config = dict(
    train_examples=97085,
    image_size=32,
    encoder_norm_position='pre',
    optimizer='muon',
    nesterov=True,
    grad_clip=1.0,
    final_lr_fraction=0.01,
)
Rows from block 7 of the encoder, named by matrix and row number. Rows with one number belong to one neuron. Each number is 500 + 40 x the weight over its row's rms, rounded and kept within 0 to 999. All counts start at 0. Numbers have three digits each. After the name is the row's rms in percent of the matrix's.
# gate: MLP gate (encoder.blocks.7.mlp.gate.weight, 336x128), inputs 0-127
# fc1: MLP up (encoder.blocks.7.mlp.fc1.weight, 336x128), inputs 0-127
# fc2: MLP down (encoder.blocks.7.mlp.fc2.weight, 128x336, transposed), outputs 0-127
gate.207 005:534474482422492474476480480475525514463565500556453531438494455493544541450518492533493444501533478433506496569486455530503501560524457465538439471498502476542501447556528418506528496480448552577607470510494469551539455438495478531524501523577471439469478507508466537468491495526501502473596424520520475560506455467541482508540622513530517458485501501551486585476462498469482534426485
gate.208 015:513456449483514551506502528395453545525469460534523519487512491544535440520529521538527588526452419436485608545555460485469537561434491539511515464483468470544544511455481573457535512520522476486554480439536542489540452522468529586514511482466502500427508541501476481473536573494469536541455507475513497555541481519619494527466487497516530518467502496439488478479459436458474486488419
gate.209 160:494503524521560436525441477473520523525472548528529478474495471483529496512503490522478479435518495480477504533448530458481498542512619575438479516495438519618497464378506433535469543447482477452470490547469491542498511535504487517450551610447523501574471452487574483432547493449527550547458505497560467462492493484515506514506495556460519544514499472501481512496441404453524524521514
gate.211 109:514524502491550474580486451509468540572478465486504483583477457481568430500464486508564492384531518508511430569446520524524510513511528514510492453531524456485472492460534579501513579483517488500508498474539469496500472434513528469458582502482470512510541471515527530458519480536501447571493495532397450489549468461568497575478526542461527429462483542506475459465526557473544506383519
gate.212 146:475516494430473565486496538552404443517473457473482524422529447454440503459519518482546562439521526491529511476577441484424545492522537476457502522477463488511496501460409447461500560491515534519506522490555493514457477487508489429446560547546493518563444534521636492543528529501486464534536542447479433562536536506503500508443512472476547455590509499527516492470480533469499491528548
gate.213 141:498489522542535463488507519490503504513501507522507500451400570458561499515444492454462571484531512503467546483487485517504462587540484470394453523551436470479452492620541467499438566447490433464499472493476612473518527571484470490506497462526530487454524440495494495585550477439530485495467557523495531511480486553541487558504507534522516462486491543486432427440570476525532515504499
gate.214 175:493555472506500482509528528576439488545457396504543525421504500540466525463486504504449453479515526470495530552520447535472457505532464463521502434562555520561502465510434536488555507496469488516579530469465456559561545487517432539480469533548544470535531527501508422453481538487532458464509456491559456491423546393543478483456511547442545467488536517450538506509491549482595460513488
gate.215 147:536468510491530508490552472476492592561507531516506410587510422533496460520541542474486501462522555474462465547525465464516456463530514540445553472524506502468550462443532506487421503501495511569450533497426517546427570507561520475492497559454456416500466429488549461560447411546532522563461484462573517466545460515557489491464490507499534477474517501475489532520524537478488552517436
gate.216 137:462479531474515550518548487522517539484523476502461446510528519469440460491579468485519471550585514519507513448514470515508481498502489527462462454541471505555449463500543500512510460434551564528484500445523528389537481480597442500488553469512494516474469506451497472376546537507603481446448465531393516494536499565524569493514477483507536457435472452486555568510523543526513481490536
gate.217 005:557612501499478490470502526501558481507498543465504520550539463533498502513543543557427479452481562478363497440502549510512556427508472511480499501488495445525461493539502494476487524537497494564456539527439471463517495497517505481508440551505534497575488416515615547444551519460412461475463495500511528520449516494496500482529528470500544549498508602500504477497493427447491466480420
gate.218 074:529409471555505581509514547469521493478475492510503434529453488455496477421534479509517532538511494490489518557540544512532483444497380514463544439477500488527569529520617525514463467551515506515518517424482500473550502507460596486505477514571463492492498488523425463506499465619506502505521472481511477519463512513518443482499475463507471480486502476440548499411552443557559561440493
gate.219 141:532506573456469560475573440469524482521470464495530514517499477515540492518418544494476473564494543513455458488497504513520529532422530410422507482526541507470519544487494467538472562490544557486539507494525505477512542604525510474409466515518524611532430553477404489448426445455528502435476498482517492464498479467524527557494474518500477523462492513485515576512456459582438471473480
gate.220 147:511524573571428515452461501469490494553522532555464544464547426511470572542534486526498466474472499500453508435457570509523494446522458473471491542530471495510558584430480460398443485503447473532448525529533518436537517526554482472539492487460479525556519522496478481511532546452447585561497553461476558527528534448485535484483453523475480539577537513491446486492528446448516452486425
gate.221 177:515498461505587530519412519504544479482482495492513478495486485490449570435469504469565497467489476493553489535524477500459512445465502530483492475512536513562487515482465493509566458469598555486543483504472482565543415515505490462517448533475524541486479592502512541456440505542555482441486520500553457537458513450410513507533552509427540467548528447554537500572428378497546472485538
gate.222 016:469490510499496528434524561546477513473498485504484493580496558492486455504479415478466490481556529494487544428548496500491523516462527535485567488443565552592496449503491530461441539538464461491465513532473602516455478476501513446477543525507485496392484510496448439525517513399444555518515541523554470567591488535465476435496521513473454445466492544497471509545527471456509457529586
gate.223 183:497490488476499497568427569495442575496459539479505571462533423429525464566509499476524477528494463497439472559534487481500516474487514506541441528449518463460471541537463476420554502517488471479526475493494537463539427521475452590457521532531473534479559561531451537466503532511541579420519500498426540497484551501471530426479458520515444509493475504545541466454521501533599473582524
gate.226 139:539523515512534445523501526545562477446491448480486542545456517487522474551424484458509576451521504442517468474504521433490493532544467495483485476532517447558507520546512560536492472543381457498608581513483460504499548487452562587498570448502531502447583424563501451495516464474475455459531502486498451503506511471531523577500478525507490462471471503418495484454579511490455521494477
gate.227 017:508436550506549541511490482476518481525507490508457476525457507525543481482514490495572540442496507464563487477526557507470566553482554479477465483480434471521495549484590558506511559470536456485550416523567548512508516484530401473501456439509510509532493533492450540467382469507530493418504505549551490467521467466481486490565547525414497493451521567563456453527529463463508477394494
gate.228 016:469486467510421489497486510543516466485514522544455376519475483442534520540511440528452470544486451502597481479504459488448417511447533558491485509532501482602459523484548469511492446568521498519482481454486519477476549550463513467471512527544501488443527505547504487466505473567578552514446516559495491539572403457551450496436445488557578514538479518478499542513496509573497538473489
gate.229 167:541487568457513515453506502554503509479516476492527536553479516435500494435492427492422503503546494541439493536538489491481473531585528456527534485467471478525489571509429515517471477503407607459527463502481554576561464470568542508466451507430445537493460443444563550481508423560501492475473480453535556536525506531445522510471477461502504442504433486526538581480514496543528519468451
gate.230 150:498468499573539526429525447550518531444446506512457411521476565502387507439525475446447547564540544553532501440478503503525510466556535456500542475452472503449536468470531554505530515577543500559435491506469549497532491456497473525499485499514545541425462466526552480562567429547463468519510498558462498477515534453471517500427510517474429524542479443448550524472522483468539486493535
gate.231 026:528397564504481558514492493476514501407540534474525508505558444535548525581480571555489474424471460552464526535487535445519489490452536576469513457521519398507474507526528502458505477471517510504515442521483510505474494507462584510464486460500518441476533489496489512448483438482541480496471531483482465532525649495479504505501524480532468495406487481475543549467483518558560598500532
gate.233 007:494507484537503469484486457558502542440523497494489439497498513497469534623514516434488463506550558602499495439544454496489449436438548491420475510480455526474477561498552515507570489490495537507551476503511488472514525541507429524452509438493465542436469528538551462475473489499438517536534529505400450520520498482453453514518491516529475485579476529512536549559457568419455444431519
gate.234 019:466491580517500424535509535513526416467582517502476408514401492457497530495515461537518465608529516513508467561458402518411500508481501541501432502508425500538488539503506536519527490549429506466464494575492452430456542499539489472538485521519514505512467469513512499545494499493427485463550553523541501494538421474523420519538402491507513546524513533537505545470459537524483502505518
gate.236 175:501480510472549463545468474510568522490509512519491501495484507475548532451460472536495459454502479494586470482468479492459493500491520542414559460475528540533533523529441530503513446538517523490501508474492472623461476496532429472503516539483519527434545579467498511454410517535549495466476544474592495418498534458414479426507519490536525514540495463532494489590431406513562461528573
gate.238 196:482477573411457447518501512531478482515507519441494479552547534509552487575465540482502410517510511460531481447464591450470564504493540517517537475516514464533520507503582491449473543584361464553484473461555444495523494517495441465461535566470506513484474497484420454462518538482549471554439530478490500547560498491527592539431486483513532503482527530504493471493489548509513494440475
gate.239 187:473460508508454482474434513563460597489519461440453474491523507482550526514605472497496494545520427520437535457549515475488475456501525556497461539528457549456560505579473566564409494534525470472509536439490433526498496482505511540510540511534495458427591501473456464448477590467526481531487510466466563509555556516560423518462526505500409537510512473523529499496477483485523521511472
gate.240 143:513510500454519459460501494517584472502431506489482541558447544516493521497552517497436520499565456445499501548483425486493502523514457481410472480609494447488453557528480494507492513448520611501502471565460536528495474489474536487493570470497438466500494504542543475545475428450528495499483491475512477532473559553431464486541455455477501567515484551552458530442536546479630472544481
gate.241 058:450531555505499517518498471529505467491472498518451460446488394508526517505549491509510560527505498575472435546521488565533479487528439487516499482543568499584438500469500500583502512449623483511488420538461502437502518472569454515494552516458519543523558520483438574493406468517508511480451460520549502489415504505487515478581514434435459454516524496484544460495486517491508569486455
gate.242 006:524529548458524516546542547481504498555469465524541493502484529415564507461498494465496538499499449511482500462482547518450552460529520431424524471413476515522442550582549558471439499535461510464524531492582474414565528536506591428460501479470523520461576516482522460478554462471467444439479505501550534519525506533407503493496539476495465526453465468481493507450519433474474460438447
gate.243 047:528471460511508484477452500453474474498503542505475578554454496545600456543512542507490513465510478500422469524529511483472540468478499488486506510533471452480595435527522482464492438463481494508499464548486468535500521428574544525428469535446573497510519465516641546488505438472449477510497468521473514486521563460516497527507534410528503561445545503558529565465461533465557521433434
gate.244 016:447503452501484468500446520460516522485516514527474511553567515528539495537545559471505470487508488489524531487499515447418509461393462497484479499489467495405375502488483494518522459499530494510516584502534528483459538472547500501503536488530454482521501518425517522386489534546539511557508494487485460498541507526587527477487556489514497601565498436520532542501422434462453600472446
gate.245 150:528424505503521411529477604557478568533524580494414490485520516490540460544464438513458422506540465504529510476493541525522485431518452508579538508418534446464493577480500487482517531490488456480491481512506449522545448541556515448462438470486541523546468457516513488456483479502500546490491525471407556503506469505434513518429518465512540483513449444541539565543550543535518446534476
gate.246 011:467524463512531450507473526458568476535543465522497484470524547532512463429533463468558519436504513498511479522527495470464502493487423489556570467552522476505540519503461501441487431488493472505598520522417484486523531484528549539515501441522549462557461550479587491555484544465518460483577476473492500483532358510488471442446497484487502472567409494512512452479532440505471561576468
gate.247 023:492519486499518491493491541562478526517444527440544425411526550433524402480516467494544502412512486485519519491487510453561523469465505501506518491509484491492537452508489456499512548478511497515522496471555509515507529445580504490552400552496475422529575464489464523465466420572553465599479508515530538517494597475525478470434533582519502507465491426517502451460580548523507488507532
fc1.207 006:470542498463456559489435451508515544543518543566469499493515460521453552447461581493409457559474462515510490484486446461461475551528583510482425515499471493506520496577482490455509511524533581466540463513486537497487575508464490558490505506514545522604410485586537472511452465503503522541568450541489524469546458501549411516493503492554469532501447446487534506555510475524473472464553
fc1.208 019:406471559422453439570398477473500472578543515489554503478471487485530513480488542504487461561524559525496430499512432572491483553565507408566528506527485481510439428472512514522478551538549529493446506502487530416482502483501513483459567474502527485573503482501549492567480484457503512545508525516526464491466425493519514528501479503538442508421507576527423494459540463499463492462516
fc1.209 164:477494545466430536440517529548455450461496477488484524532529526507481496481474495521549509545481539450505509461566445553550547489463450435532548464465545462373522560597536575453495483550525494512544493480524508455496518469499484469514501435579498512427576541466434545556434494531491447488496490472448477561508543540504491544508548490515471509455512472506533453430528576549455485486472
fc1.211 127:529489467500478432392504535539552521552533497508543481503471468452537432463530498588418503451526477484578431488529506504517481519486506465488530484507571523532415536492613548533532542493522458504437505510535505514558464503503518545494570496438495413425566459477455519509524493539503536568442514521465516488474473445498571541531526567494516496493480493467440435503498525491469437474509
fc1.212 158:480493456436478494520467542535387453523501400445517515440555484450457520483514492500550565447548495472481536525539473473481521510539565480476504544480440488457527469503415454474516557509485538492546515471499499508492460472497502416429571538585472490565472554540605460513498485550478461567524549471393464544543538510507484499492518512489563490554487493532533481502505537465476532513525
fc1.213 133:477459546501426569525444524518541504467506464554507524503569459469494545484514452548415465535474476550524466492557548474458464470378571555485447520453488553477565545487432491476502473540480474478525482517526472537484508466576512472504523508523480441477480554487468499484437512494538556458501527498522505481517539425511458432567529511489502516500470481500537566577447581561466479566436
fc1.214 173:533457547455492524542460433517557514437544572474475484576502515495484478485482482488508523568458471511506456488464575401560559509453542534497536536430472423468475491462557460493470481524477597556485506514497546442476448528486534458497503478439527552478472503493486533504530425506521557525498525484428501513556436578398562545531462500490480526534480553570492504493515447491467524476496
fc1.215 145:490397538487511555489450489506532493496464548467464569483499486531551459501453485425560463481546536443454493557511468556516465462521468474510529496502531425455506488523580523543485391517467530525451479557463499518459476555502462522485557420523493556410530466467534485587484518503549489497554490533510464514467455516534519439545550494512440438526497498485479445495534528494587517572542
fc1.216 142:483499548453533482513524484563532529487421551523485536529565518500471478434502535498473450515563500473535532494530559429480516524478439539475510496457479539505478520556480508546471526480476475510453555488530449492507475542469529455532546480614547494493502453477581490470473577474490440518503475535466523517518462483455489502520453470496553328407432548502499570540469538456495516537513
fc1.217 006:558468523466439549502502441524450515561520388504498485500479488472508469554466512459468552577452465548491541462503494501500402546535511513515437487516472496448483491501446524530545509462534489501540457468605512525503552507483502548550535468529472480487567565461399490471505533530522552495524500509503499516489524559518480505515405520438545475544475490475473547510510650536501502519559
fc1.218 070:477554545455537392552475491515475484518557524493510561475536519558520486511489484507474478464468499546496459445512467494439509526496569458519468582498517532478477506486356470503464547446474499449500499549539503546452522485576454535471507469462512482503525559475582529485471500392491488545480519519490532487545451502498560519512528519516520520513516499582448498596476515414453427557507
fc1.219 141:474481433533506431520423508457448496502538525429506492542501513478479499505565511478488566396509491477547535443487507504490478461601433565535439540462445476531486480584490547464519490510467448495505494490496528530506475442431528520585540478471445414460532494520554532479554526524458533628531477538480532510494509484523488485548517503534503446567449463538473450525537519479540531529512
fc1.220 168:475505573547434500514424537485503498542483521526427450382514511499471544510472502480512539535545532560434542373450563461433562455529500477477505474507423502512529513480547465513480489509441534511461462527485529452576426482490527506531511454473517513521536468490483460476511504454438535525520570495483513564479464489463534549513499460545505584546514489533549498509543439434566496527499
fc1.221 181:488502521495440502484585569463431517535531468506483494542481461473540446513568545553479504569500498546444500557489463505538514529554471471536522498532472539453475463498527523561466510474522446465430487435496526396443569499478476563520521451539469488537520482468467499546507470465493533539468427540471525490535487561556458535454458503536478539441500564471471450467565577476525596457445
fc1.222 015:466446465504482523465527546498526523459525506450530464582476494465497512489529445563474502528504524391572481546532482534483491487460497557491588530434578549522412443484488495447456531550534532468428508441453493483480459445498464443515536518473534517381494499504445543514519575434526531514466538524506558553529545480500478501475485501446456523452549517504490518569535518465558525486546
fc1.223 176:523501471511502536549398550511440495577469548449558531520545466431502505549540490517512460479510507489493495546473497479498518483463456547530424478388542460447481561526501527440497472511468498480520508520487517504567430523489519529480460462533487563443583547492472515447506558499544565432537470487445553481524579461470551416476407514486497542532458487519523462457514538524524448542511
fc1.226 169:470472528470500534483567530442477498532557473441569472473506498507531480452533533500509404548491525482523503521577456547544557477495565457534458472502517529491419459468556529450494563477555498559435510482534513436472384507476428465525546505574487510519494518475497577480510534494469488547479480461506456508485511548560501464456497496490506517478554539422500481526375461560519508469547
fc1.227 018:510484510433554452513481510443552526465561494509462496495497521498509503552503521457607515406476518446536500463488524470516478484463497469518462547514453449520472531534595512472516533436600433524512392479543478579482551453511490483498528449529561503507479511549484533490473468580496511442470517553529538448507468505534528522507522515444514451577461564589480495463465437492538498452529
fc1.228 015:470502517513434513526494479520525498518535523546418408560419484445504460507527434592516441523532493491517493483555495520448417561464571513514465556504484454513489515501536526491534413564466535474513479479496493485507571520442493471481583486551529505475517459579522413444503526505516552469489481584526451509572411490479432534489453442517499494490482519500512488433523531540501504475543
fc1.229 164:534508459535496472515563511459520498513414490475500489531533469639511481431534560473535437587450486458556543475457476514448580522480517502527511477552503504509560422502513491532539551505605451503525517481501452513498562508479484518554461515536550489484506598521446443532486498442469510504533417519471468463418502407502428517513478547464506540509520513472474475532497493482472477476501
fc1.230 160:511532495581535548471519469529520573530433520571476431457525454536462529495490416494483510487518515507475522550500526487527544442573409513511570504442502487439550523494549530475521495501550493477450522534434448481513474453493483554515421466540494568440538524508511544516553479595476478561418504534469465558467561451520522500488505527497477510451487524491533506444486439439513503444420
fc1.231 033:490545484504479428526465542554472489557441447521492428517539522505416502441547482476548448509473489527501480503469490533528480458479500453523476498511519529523425560458494483548475519508554492534467532462530536482422556492541450485566486562504471575571547508498431508497474548517504527532486506509502508539460392548533522474471454610495558475609481510590481497508540462453486449520459
fc1.233 008:474565423487489487548484523485528585476424482543453452520478482515511467468509510443515500524552440484515486522435561469471605563543453419475450527533511462490548493412451562559487543499490504501511532525501450488436467534558497445519442486503450544559555525483505439468549509503515472436521464472529525476464526491374480520559537502480527537502473505510470480505565496451490566488473
fc1.234 019:560496457472503542484474460516487568559415510481555562455560513583503496511528571455498588428472445437495528461518590487564513479503489493540553478510565515487484484497527446505488510454554495520531518436479483526526450479464502540438530474435473509470545489471512502474531522486583493523464513499458484491464610524464580469481601490503494460512485502445468473526556474456545477501436
fc1.236 157:533519471519492455452470560570487535478392491431579498505489474497480522504563450492530540503453569466482533454552597478486476485491453535548469497461481444510481568516566535501497565470532482452519503478514514513527503487497567524459493429530521501508524478538498482485536501460399513554518497569451525583510457510525534556525508474491483528448457525484494478423603468498432489409484
fc1.238 207:507510425408519555525453512546529486524492503519529494451532512508465526476453465513409450427481469484536536547455490431456531513531526641502522456483487501529492511488468452512419541537469548485557534522448445509548486521472485522508526560592553471446461485490551550502502535567539488488498513471522421468493515508563495504413454547517506478583460493488447511477475520476546543530468
fc1.239 197:529507606552522509520508524462475536442547538489382468493526489435496469532601510482464521575497468544448504466506510464537454515473536494502481501558478539429517545449504513522487512458472421504466536459541493494486501556452484530527452523458471558504506504486445424538491532477596519469482451499439591451539571488498407475486444482534475492449487542527509504574543484538511495502510
fc1.240 135:491510477532486547522477479467414524526558497521496437440527495500464516507427421509541502496430514564468470444527559551493534480510504511571482526410545515522531461489498510545505422518447453473503531443508446511502541462567471549476464519471558491492506422469457523479599549554506481516553514555502514495494413511545526535462564533530532451485468497464541429529484440546412542473512
fc1.241 059:539491495497491499454496503481468515511553505464565492529494591513481462501461511490494418483499531446453551451478504428454535501466539529470488491444419513419576506573473494460494502532380531498515558460558501511509518533473543510554487480530490449521454453519555399477565544476497466517579526475456502520605463496530494497414456549559551548483527492487504538500527509491521436513532
fc1.242 007:522472549484537478558567527480478558529494513524472480476536496416515502415539508456524590449467439496470551469503525513517558424462485471453513455445506529609472449461550558444462530451479472504482536487547507458537507494500564467484511451475503501460549573443539567458561449497515536430431491523542515559509525534450472446535521514500491520528551485469474484486493421492565513442500
fc1.243 047:551442509435505498504523529464513521484493500465471534600512540554472467503509506479518488462456474495448564538493467523495513456483553482477505497539469426519547494493515500492566486485497487519462499509477485502461484490546507569437465486438544515498490484549548496501485491459484503447461549497464487488467601479570473557532512475525476603458566447527490518448533557473632618391476
fc1.244 016:549518464536546561457508519516553447448512467449491463516484502479516499549562533460509518499435517450499520485500530558495557565536518506447548535478616540533507491464518483485485552535496495435493503457488493524549446489476489533510489580525502516460459411491491469471584555406467520506501545531491512493465491435545526558562455411489539423441518524510514493514545608522478430498474
fc1.245 140:482443492541513482506461578559458560529471555493414477519484522514498440568419466522522428545521512526517551495488526483535555487525535477570523473409520459468521538453472476484505570401503478449451506511517457493576436553509477463460438478508468552526452446514486473472495490469484548490505564443471550522512518544381510536501503475517509472501461482507546561529557519565517463535500
fc1.246 010:488474565459442618487511480529492524535546502503537496487500482449496519495508457514491539519483522521459557415531481462575493502488568454494499448514507470546513430431559487515513549537536502505396528553551525492502492453465474472426480520528440506393516457555446540522454579493469568456453497497509476526518571490554512429487484567480472519454570466475502529458504537459541492469529
fc1.247 023:501602481555543477509569476530463485456466446499486492495487556516474450508475448447520468472505540489505499467511449459549543479578543536497496517482507556432545528513482480462551495468485480507498504447483518499518551467563470486518492543447508468549481460495577525585561445436600491467499447475511521441548474485431513516475552509511547488594453432427474437483536575552502462477458
fc2.207 007:539472514453406508462495563462505508553478500549499541498602458485519526541510480510505470543463457588437473444485473471527516482519376467488401463537518474493456466544537515463474466482480507572497454512461528501510474492452475513532531541432522512596475458521442492536501499490507564497578541493512508459526501453516450519505389466474466468433542489513446493497467510469436499453462
fc2.208 022:489482495530524422540413523488499587501488510453559502529486554563533520476511511536488495547495594573555584515510587549452529549503549436466472428391537488484440527494454477560553470444533463487506502386536506474546528473464510500520503532501469512491519545473536468470497532505503469471436502531549488504449478502491518530516509508462511463499518457444472544388549507507483505461477
fc2.209 157:490501526539467523534517529446455493540426480494520466569521535487442524449551516490582474512698485509499461466535526519494457530511552439540566410488549460483501510534506539509491443483499522506467481457471553596483447468523483492487515569530462496550479452460499504564500499566543508466494524509492444500518536537477547519487515480460436487473490520464485478555544560471477559489528
fc2.211 104:502523534483505465542529489519529487518486443479489537484497507498533575494508504530505530477490581485493529466469443450525490510472462523578484571460478413599535476518518572486444474494467516474483585499468453548481436488479520519423485488500458518458438427553477474506546427469545506530493459547525501478543474453500543553426555560461493534494510485558451533501398507586425487439472
fc2.212 149:465502540513566533479532527472575478464481449490547478486506503501477486511490474490509506499452483528529424565479414527563371440516454448493506515512533471548454492448515470472544436470544508487491495499463444560504481545515529491527497449463436506510575485475462508483538401575406505492525502554487482514442477551456531436511485518542523447489525479601557478534587476537508538502504
fc2.213 115:534443518543447470520453493530480468435475479449477510500535456495541511570538502486521476532504481516516502557446464457543483487504524540546512494464479549470591533593411482468478459519528493494474484579516498535509463458484528507512568458531528476495442466600544561540454454475492481524465549448443521493527537537498539530545504493611426438542553569547481546515446495485558535544457
fc2.214 151:502477436481477531484525469588502510422561468527425470463462473518492523473578509512504512515531540572495519522533508473484456552620505477548522487475499429542493454454476503496464506500567503488473495488522448465494524482478388496549527534491446513503467487576495488468547469565508520496511457568507494532517487400497457490508593580465463466542559508507501436516539564540579469473473
fc2.215 161:519494551449517550508489523451540550527465476459580481551469532562479479552485463552463508516436525454525532545489527450527537526465539485415568444520432442400545468458462473480497503527510601515512497470526526484488520492533568507472458461514496404466501464506518565476519518545515513481532416425479525526485490493513502508508558460483493481474566431485511515527508598552509425462449
fc2.216 159:504473451437488461508506471569542473420551590489488508460541530507537512461498486506477479466439548498541512510514593375500469473508474490487465566490517543493551586474492521494433532511498486522496407474469536501465522549472501508570532528530475547463589417469502549540483490497502455478495563539504446543488542558453518503512483431489544531485496476573504467526472476515488595521442
fc2.217 008:533521484563469444381461548489500464433480521457531527561455491487472535455572486443490462472505419522531438450495532437570502574493497521473538508522514423510486541468479498548538522578478495460480503545498570506511451484515475464476549534512464509517526493503436521590515496577494549544496447490510553536497501555553556507568519560480547474481558526543528495545445545511461495531562
fc2.218 076:452483469589497497488515543492523490431429474477502520572462496528513456538470536564517494519575514433536499474490606487511492580486494484546454495483522471516569519540446532445533536438525499476549427529545448428511555516485481511433586484508533447513443442505530493478509414405534511487552509457506482456491458482446540516489484514514448490447507508526476602486504541542525471536508
fc2.219 163:488524525478524423523570502478536437449495495469425550454527512522593510539446531506509447482501508474502507440504502493540517492396503492405534525556535561444455494536518467533460491434480577511444498506551466495524453531602535473457494505473465490454508522462537516504513435421513455558501492504502474474507541624520492551478423483570511508506545508512504533527478507568506554525505
fc2.220 171:519493505431517469572566493540527551514499505552530515507451484498558474524463503466508565494351545439499526606504515437516492524500533462482430545512494558478504489529502547469579524460512504516473411441450431604536537516493522500535473542529440476499502496479519527489504450481547550544500482557518456487466478512496460455478543513482544442457525491485520525480508512507612546505463
fc2.221 170:487492534478500504527482472579514477529441528510457546411578463549477515506440487547569492479538442546511483546425475537495524506507508554470549506519449585553521467440493501466512476530493547507512474505499542570470460500625566507470512510504601537496485476510524503534426526517462534586478483504527495513451503601488473502527531445484503433529513586556503501529429502500544542521518
fc2.222 022:480524445455480443450548545463516552574484543464536491521500497506497494525505565486474541496483444532553421528450523477525437491482502493505451502544522491482462507495520500506482415506472536546467579515599564547516513457468530485496499508541494529546556521511427430488504471548503543492534462529465458398451552491525509496444516442438527489450491471513454465461460509508470495454656
fc2.223 178:493481529533479473470541501454612549521581493544451462511464534556495522516486485503495519482482509491524499462482540488495484461529487460477586535531472562517543483371504549529500535479515459501452530475515520464453598542465481475499450543484450539511393416464480461471516457544537513491506515491532502453442507454526505551481590498445575485438531510496490544517485453477403522490444
fc2.226 131:501516495495647519519489450479592485547524557459513449515464522517489453510512504500512476537476465543499531539535535500504571461517503391450487521494471478419508465536495449513521519496511500469483502475533490410507449433492437526579498560574447429428471441483524505501530611509525515409534433482453509476467499499488543486465474517545511502503508445529492480436489486458522492464522
fc2.227 019:514483524456472458499474571421464468474603449568530477531522541489521500469517537498472464510453555483463487479565405519517559539509523523582468464476597483549513380498496478476505500495566433497482494536514543515496523551487546479450475461447427501486495462427500512499494546501506457515513510400498551547514441564497525482471549543536495502455501409451523510535467499507447502503501
fc2.228 021:517547500470489569487563445512487457510478465507521504496565538507474444488435501453495596498485556489502551503421420399424532471454394474520481484463518482480469465509468471500449488547439493509498581402486520522396506535537531512516462540455541528554465457431516514469524530482452500527536516504533469467528520479469481468522433448485461485445482479501480466438493522471449491436475
fc2.229 164:516537507458542489517499517632512446484470452502567492455484468540519505456595519517483474496574463476503521538467453412484559514553471467449456530519487475486500526477543466482503494478513490502549506466523507480370502516571462507496541453526438478523496526501493427524477461574517521544490475556526491508495418525526535507558598456536589484449560461532476560507440538511499505511511
fc2.230 159:534478496422458517490504500533564525529460530541464603499447450503579511487506490533490519485477523519471569541518517526534558582542518515397531459572488513479453511537492471506509515419457494500464450506544418558504511506470428512491469392497499532505497469520487460509454506468452467464485558508584501458442546540539549551520452466512498505492519505513480525451503377545448491467497
fc2.231 045:525507534491531535445518502456554463532557545441476540455463478482555540432517529531461470512546501448463514464487479451492555532546505551541542500479552549570496452503476512450614569494551535450456541489469497523513526537486539493456422505525539477408475474574498499548446520397450483488524463503475531526454523498489463570491510555530511481500573548467514576529487550523578526493502
fc2.233 011:477499500508564512474428606499555566508474497453499518487465528498529542467520447469480473502479442525521461593439582538505534510494578465488526547565492453470515520432503544521555557491524506458525439602543480477523434466478463507479473442494510498543508499466483475533478527542451471574474435496430515515446541493542530515498613541518531497530491463500540550569522444462457488510496
fc2.234 028:453490495546503449506447569470531589509530495477505542453445506486527584401510590452530458482539521545517518556541590594571490595589583466485501504528468507521542513528525550551506462480536520521499409527540454464526527430465454491472553470540518509531522506516527507509453556471485494515485542542501479499497517528529491528500501564520533460519573538491479554528503526483535491459500
fc2.236 167:500525440430501507559537529385481548537508498562549377514439601476534512544437487528507507498602516446536546513473472476473498542520514450534463455491546514583547555493484437477506540513489431461555519556520482533463478544504452495492491495503517488530568478468513511471495466452506539505491477471567477534505487513474565524406467494498526484513475482462475484494580442509481560506463
fc2.238 165:517496471585432522511548477567510481503435486495483440470468538513566461483631503490439551542512535503513504511468560552516442526602529499466529511529538533563443472459471471525479490505500525505496551555500577513501508453508503494571494438469443511457521599551528470535507424464573535530500565483543472459539516437488485484474493531513474514512544459504504461480497495534409547525462
fc2.239 170:503501527486516519459514455507535479505541476513484477567501491554534536570511537466500442533433513487493522479503531446524576450523472523585474491491551550519467505552542460555458564522463513502523352436577527405445451483386440495504473491495476538468503533530443489443505520484512465524477422494490479501512509500533595485560506474573476473462536533511491515505487511462518535496433
fc2.240 139:523469456503467524490503465457560474493593588474526506511475465416465481537560500537445464486582492530535469539559543424502441475498585540519531457553448469569541528496461521533459498473481454516484483504515557562521499478472585484519515498477504530490488397513559546453570494527499536529485533482483505481512433509436459520531515517428532480528563531530561491517478414517538566519480
fc2.241 069:462466492549573434505483547535480537488599465508423476531411509514507502497478485448506458524565537550472456505536471572491522413488549490482475562549502465419533466475477436528529460513485484485456501536499479510448564538511412480503451483540456483533452495473500556470535478475550573545496513586430525536512500548560475533539482528511539516445470488416555528528447497539534490505534
fc2.242 009:516512446496502489563555453517507537528498429568474506439542544493440497591487539474522543476497509497417536501469422443417498437451471498444518490459503590468511433463544458442513498502487411510547553508479370467491543588497440532527517495532481472538502486546505529471498497442531491481487537544538518511448478536524475491463483494521468535524460504476492551541543556446559520507487
fc2.243 055:497473506485533500531475455511474530481457486491431516561526499444473515525453442429528504493394554532539492539491522542547437422467452463492530534484520486451536468482466491500435473455491541551459522496492449518492417532501486474521523477454518516522404507419464482417590524612513527501486541509490466502527519475540556522530517553514444453524559442534533447457540433541546538501523
fc2.244 026:508467570553524592496525522557508429490570458499429505479498494448524488501519484457500421555425490449485547448535444593511555542557529523489558531434538547512574551488485448458470538487527460462486415481484451506545487522481534491448519508501534478443458485467535514542565494486445483480501548473545512479525419466511478555492445542510421440518538492482554544552481521528519464498499
fc2.245 148:522496524512486524469579508439484468505607457526544501554469525461487485445532512505510500505480492539508521549480437502522492553489491512537452451604544488530488509510536455503498443567475453493446481471448540520577545458508438500518577525510522559492481421458484453509510525583432449471510571570511488475546437567479555515433483483536472476460523432497535436527489541523409495493502
fc2.246 013:506492532493475519526485484486437467471523508496446535509465465555528559481527453504515527492463566498488540469475407471507559537486562519552498525502538531465466444512523452555602499471545457499537524534454516529532468494530441503473510520458457504504501482493520501463522463557495481450512487423531549499497380529517495570475506553540407515543484441427526556578586492517620481528499
fc2.247 027:525532505414486477535519474492503431472517559566466525474535530560499513468522479534508436525502497573544494457489496445435476438550437478451486445445409514489469457458484449554434482438434477509485497480471497434530565460522498522509530535510454529525534490485575501477445496504471430486452515586503497500532422551501493419586513450559480493431484440500505522488555482491446481533520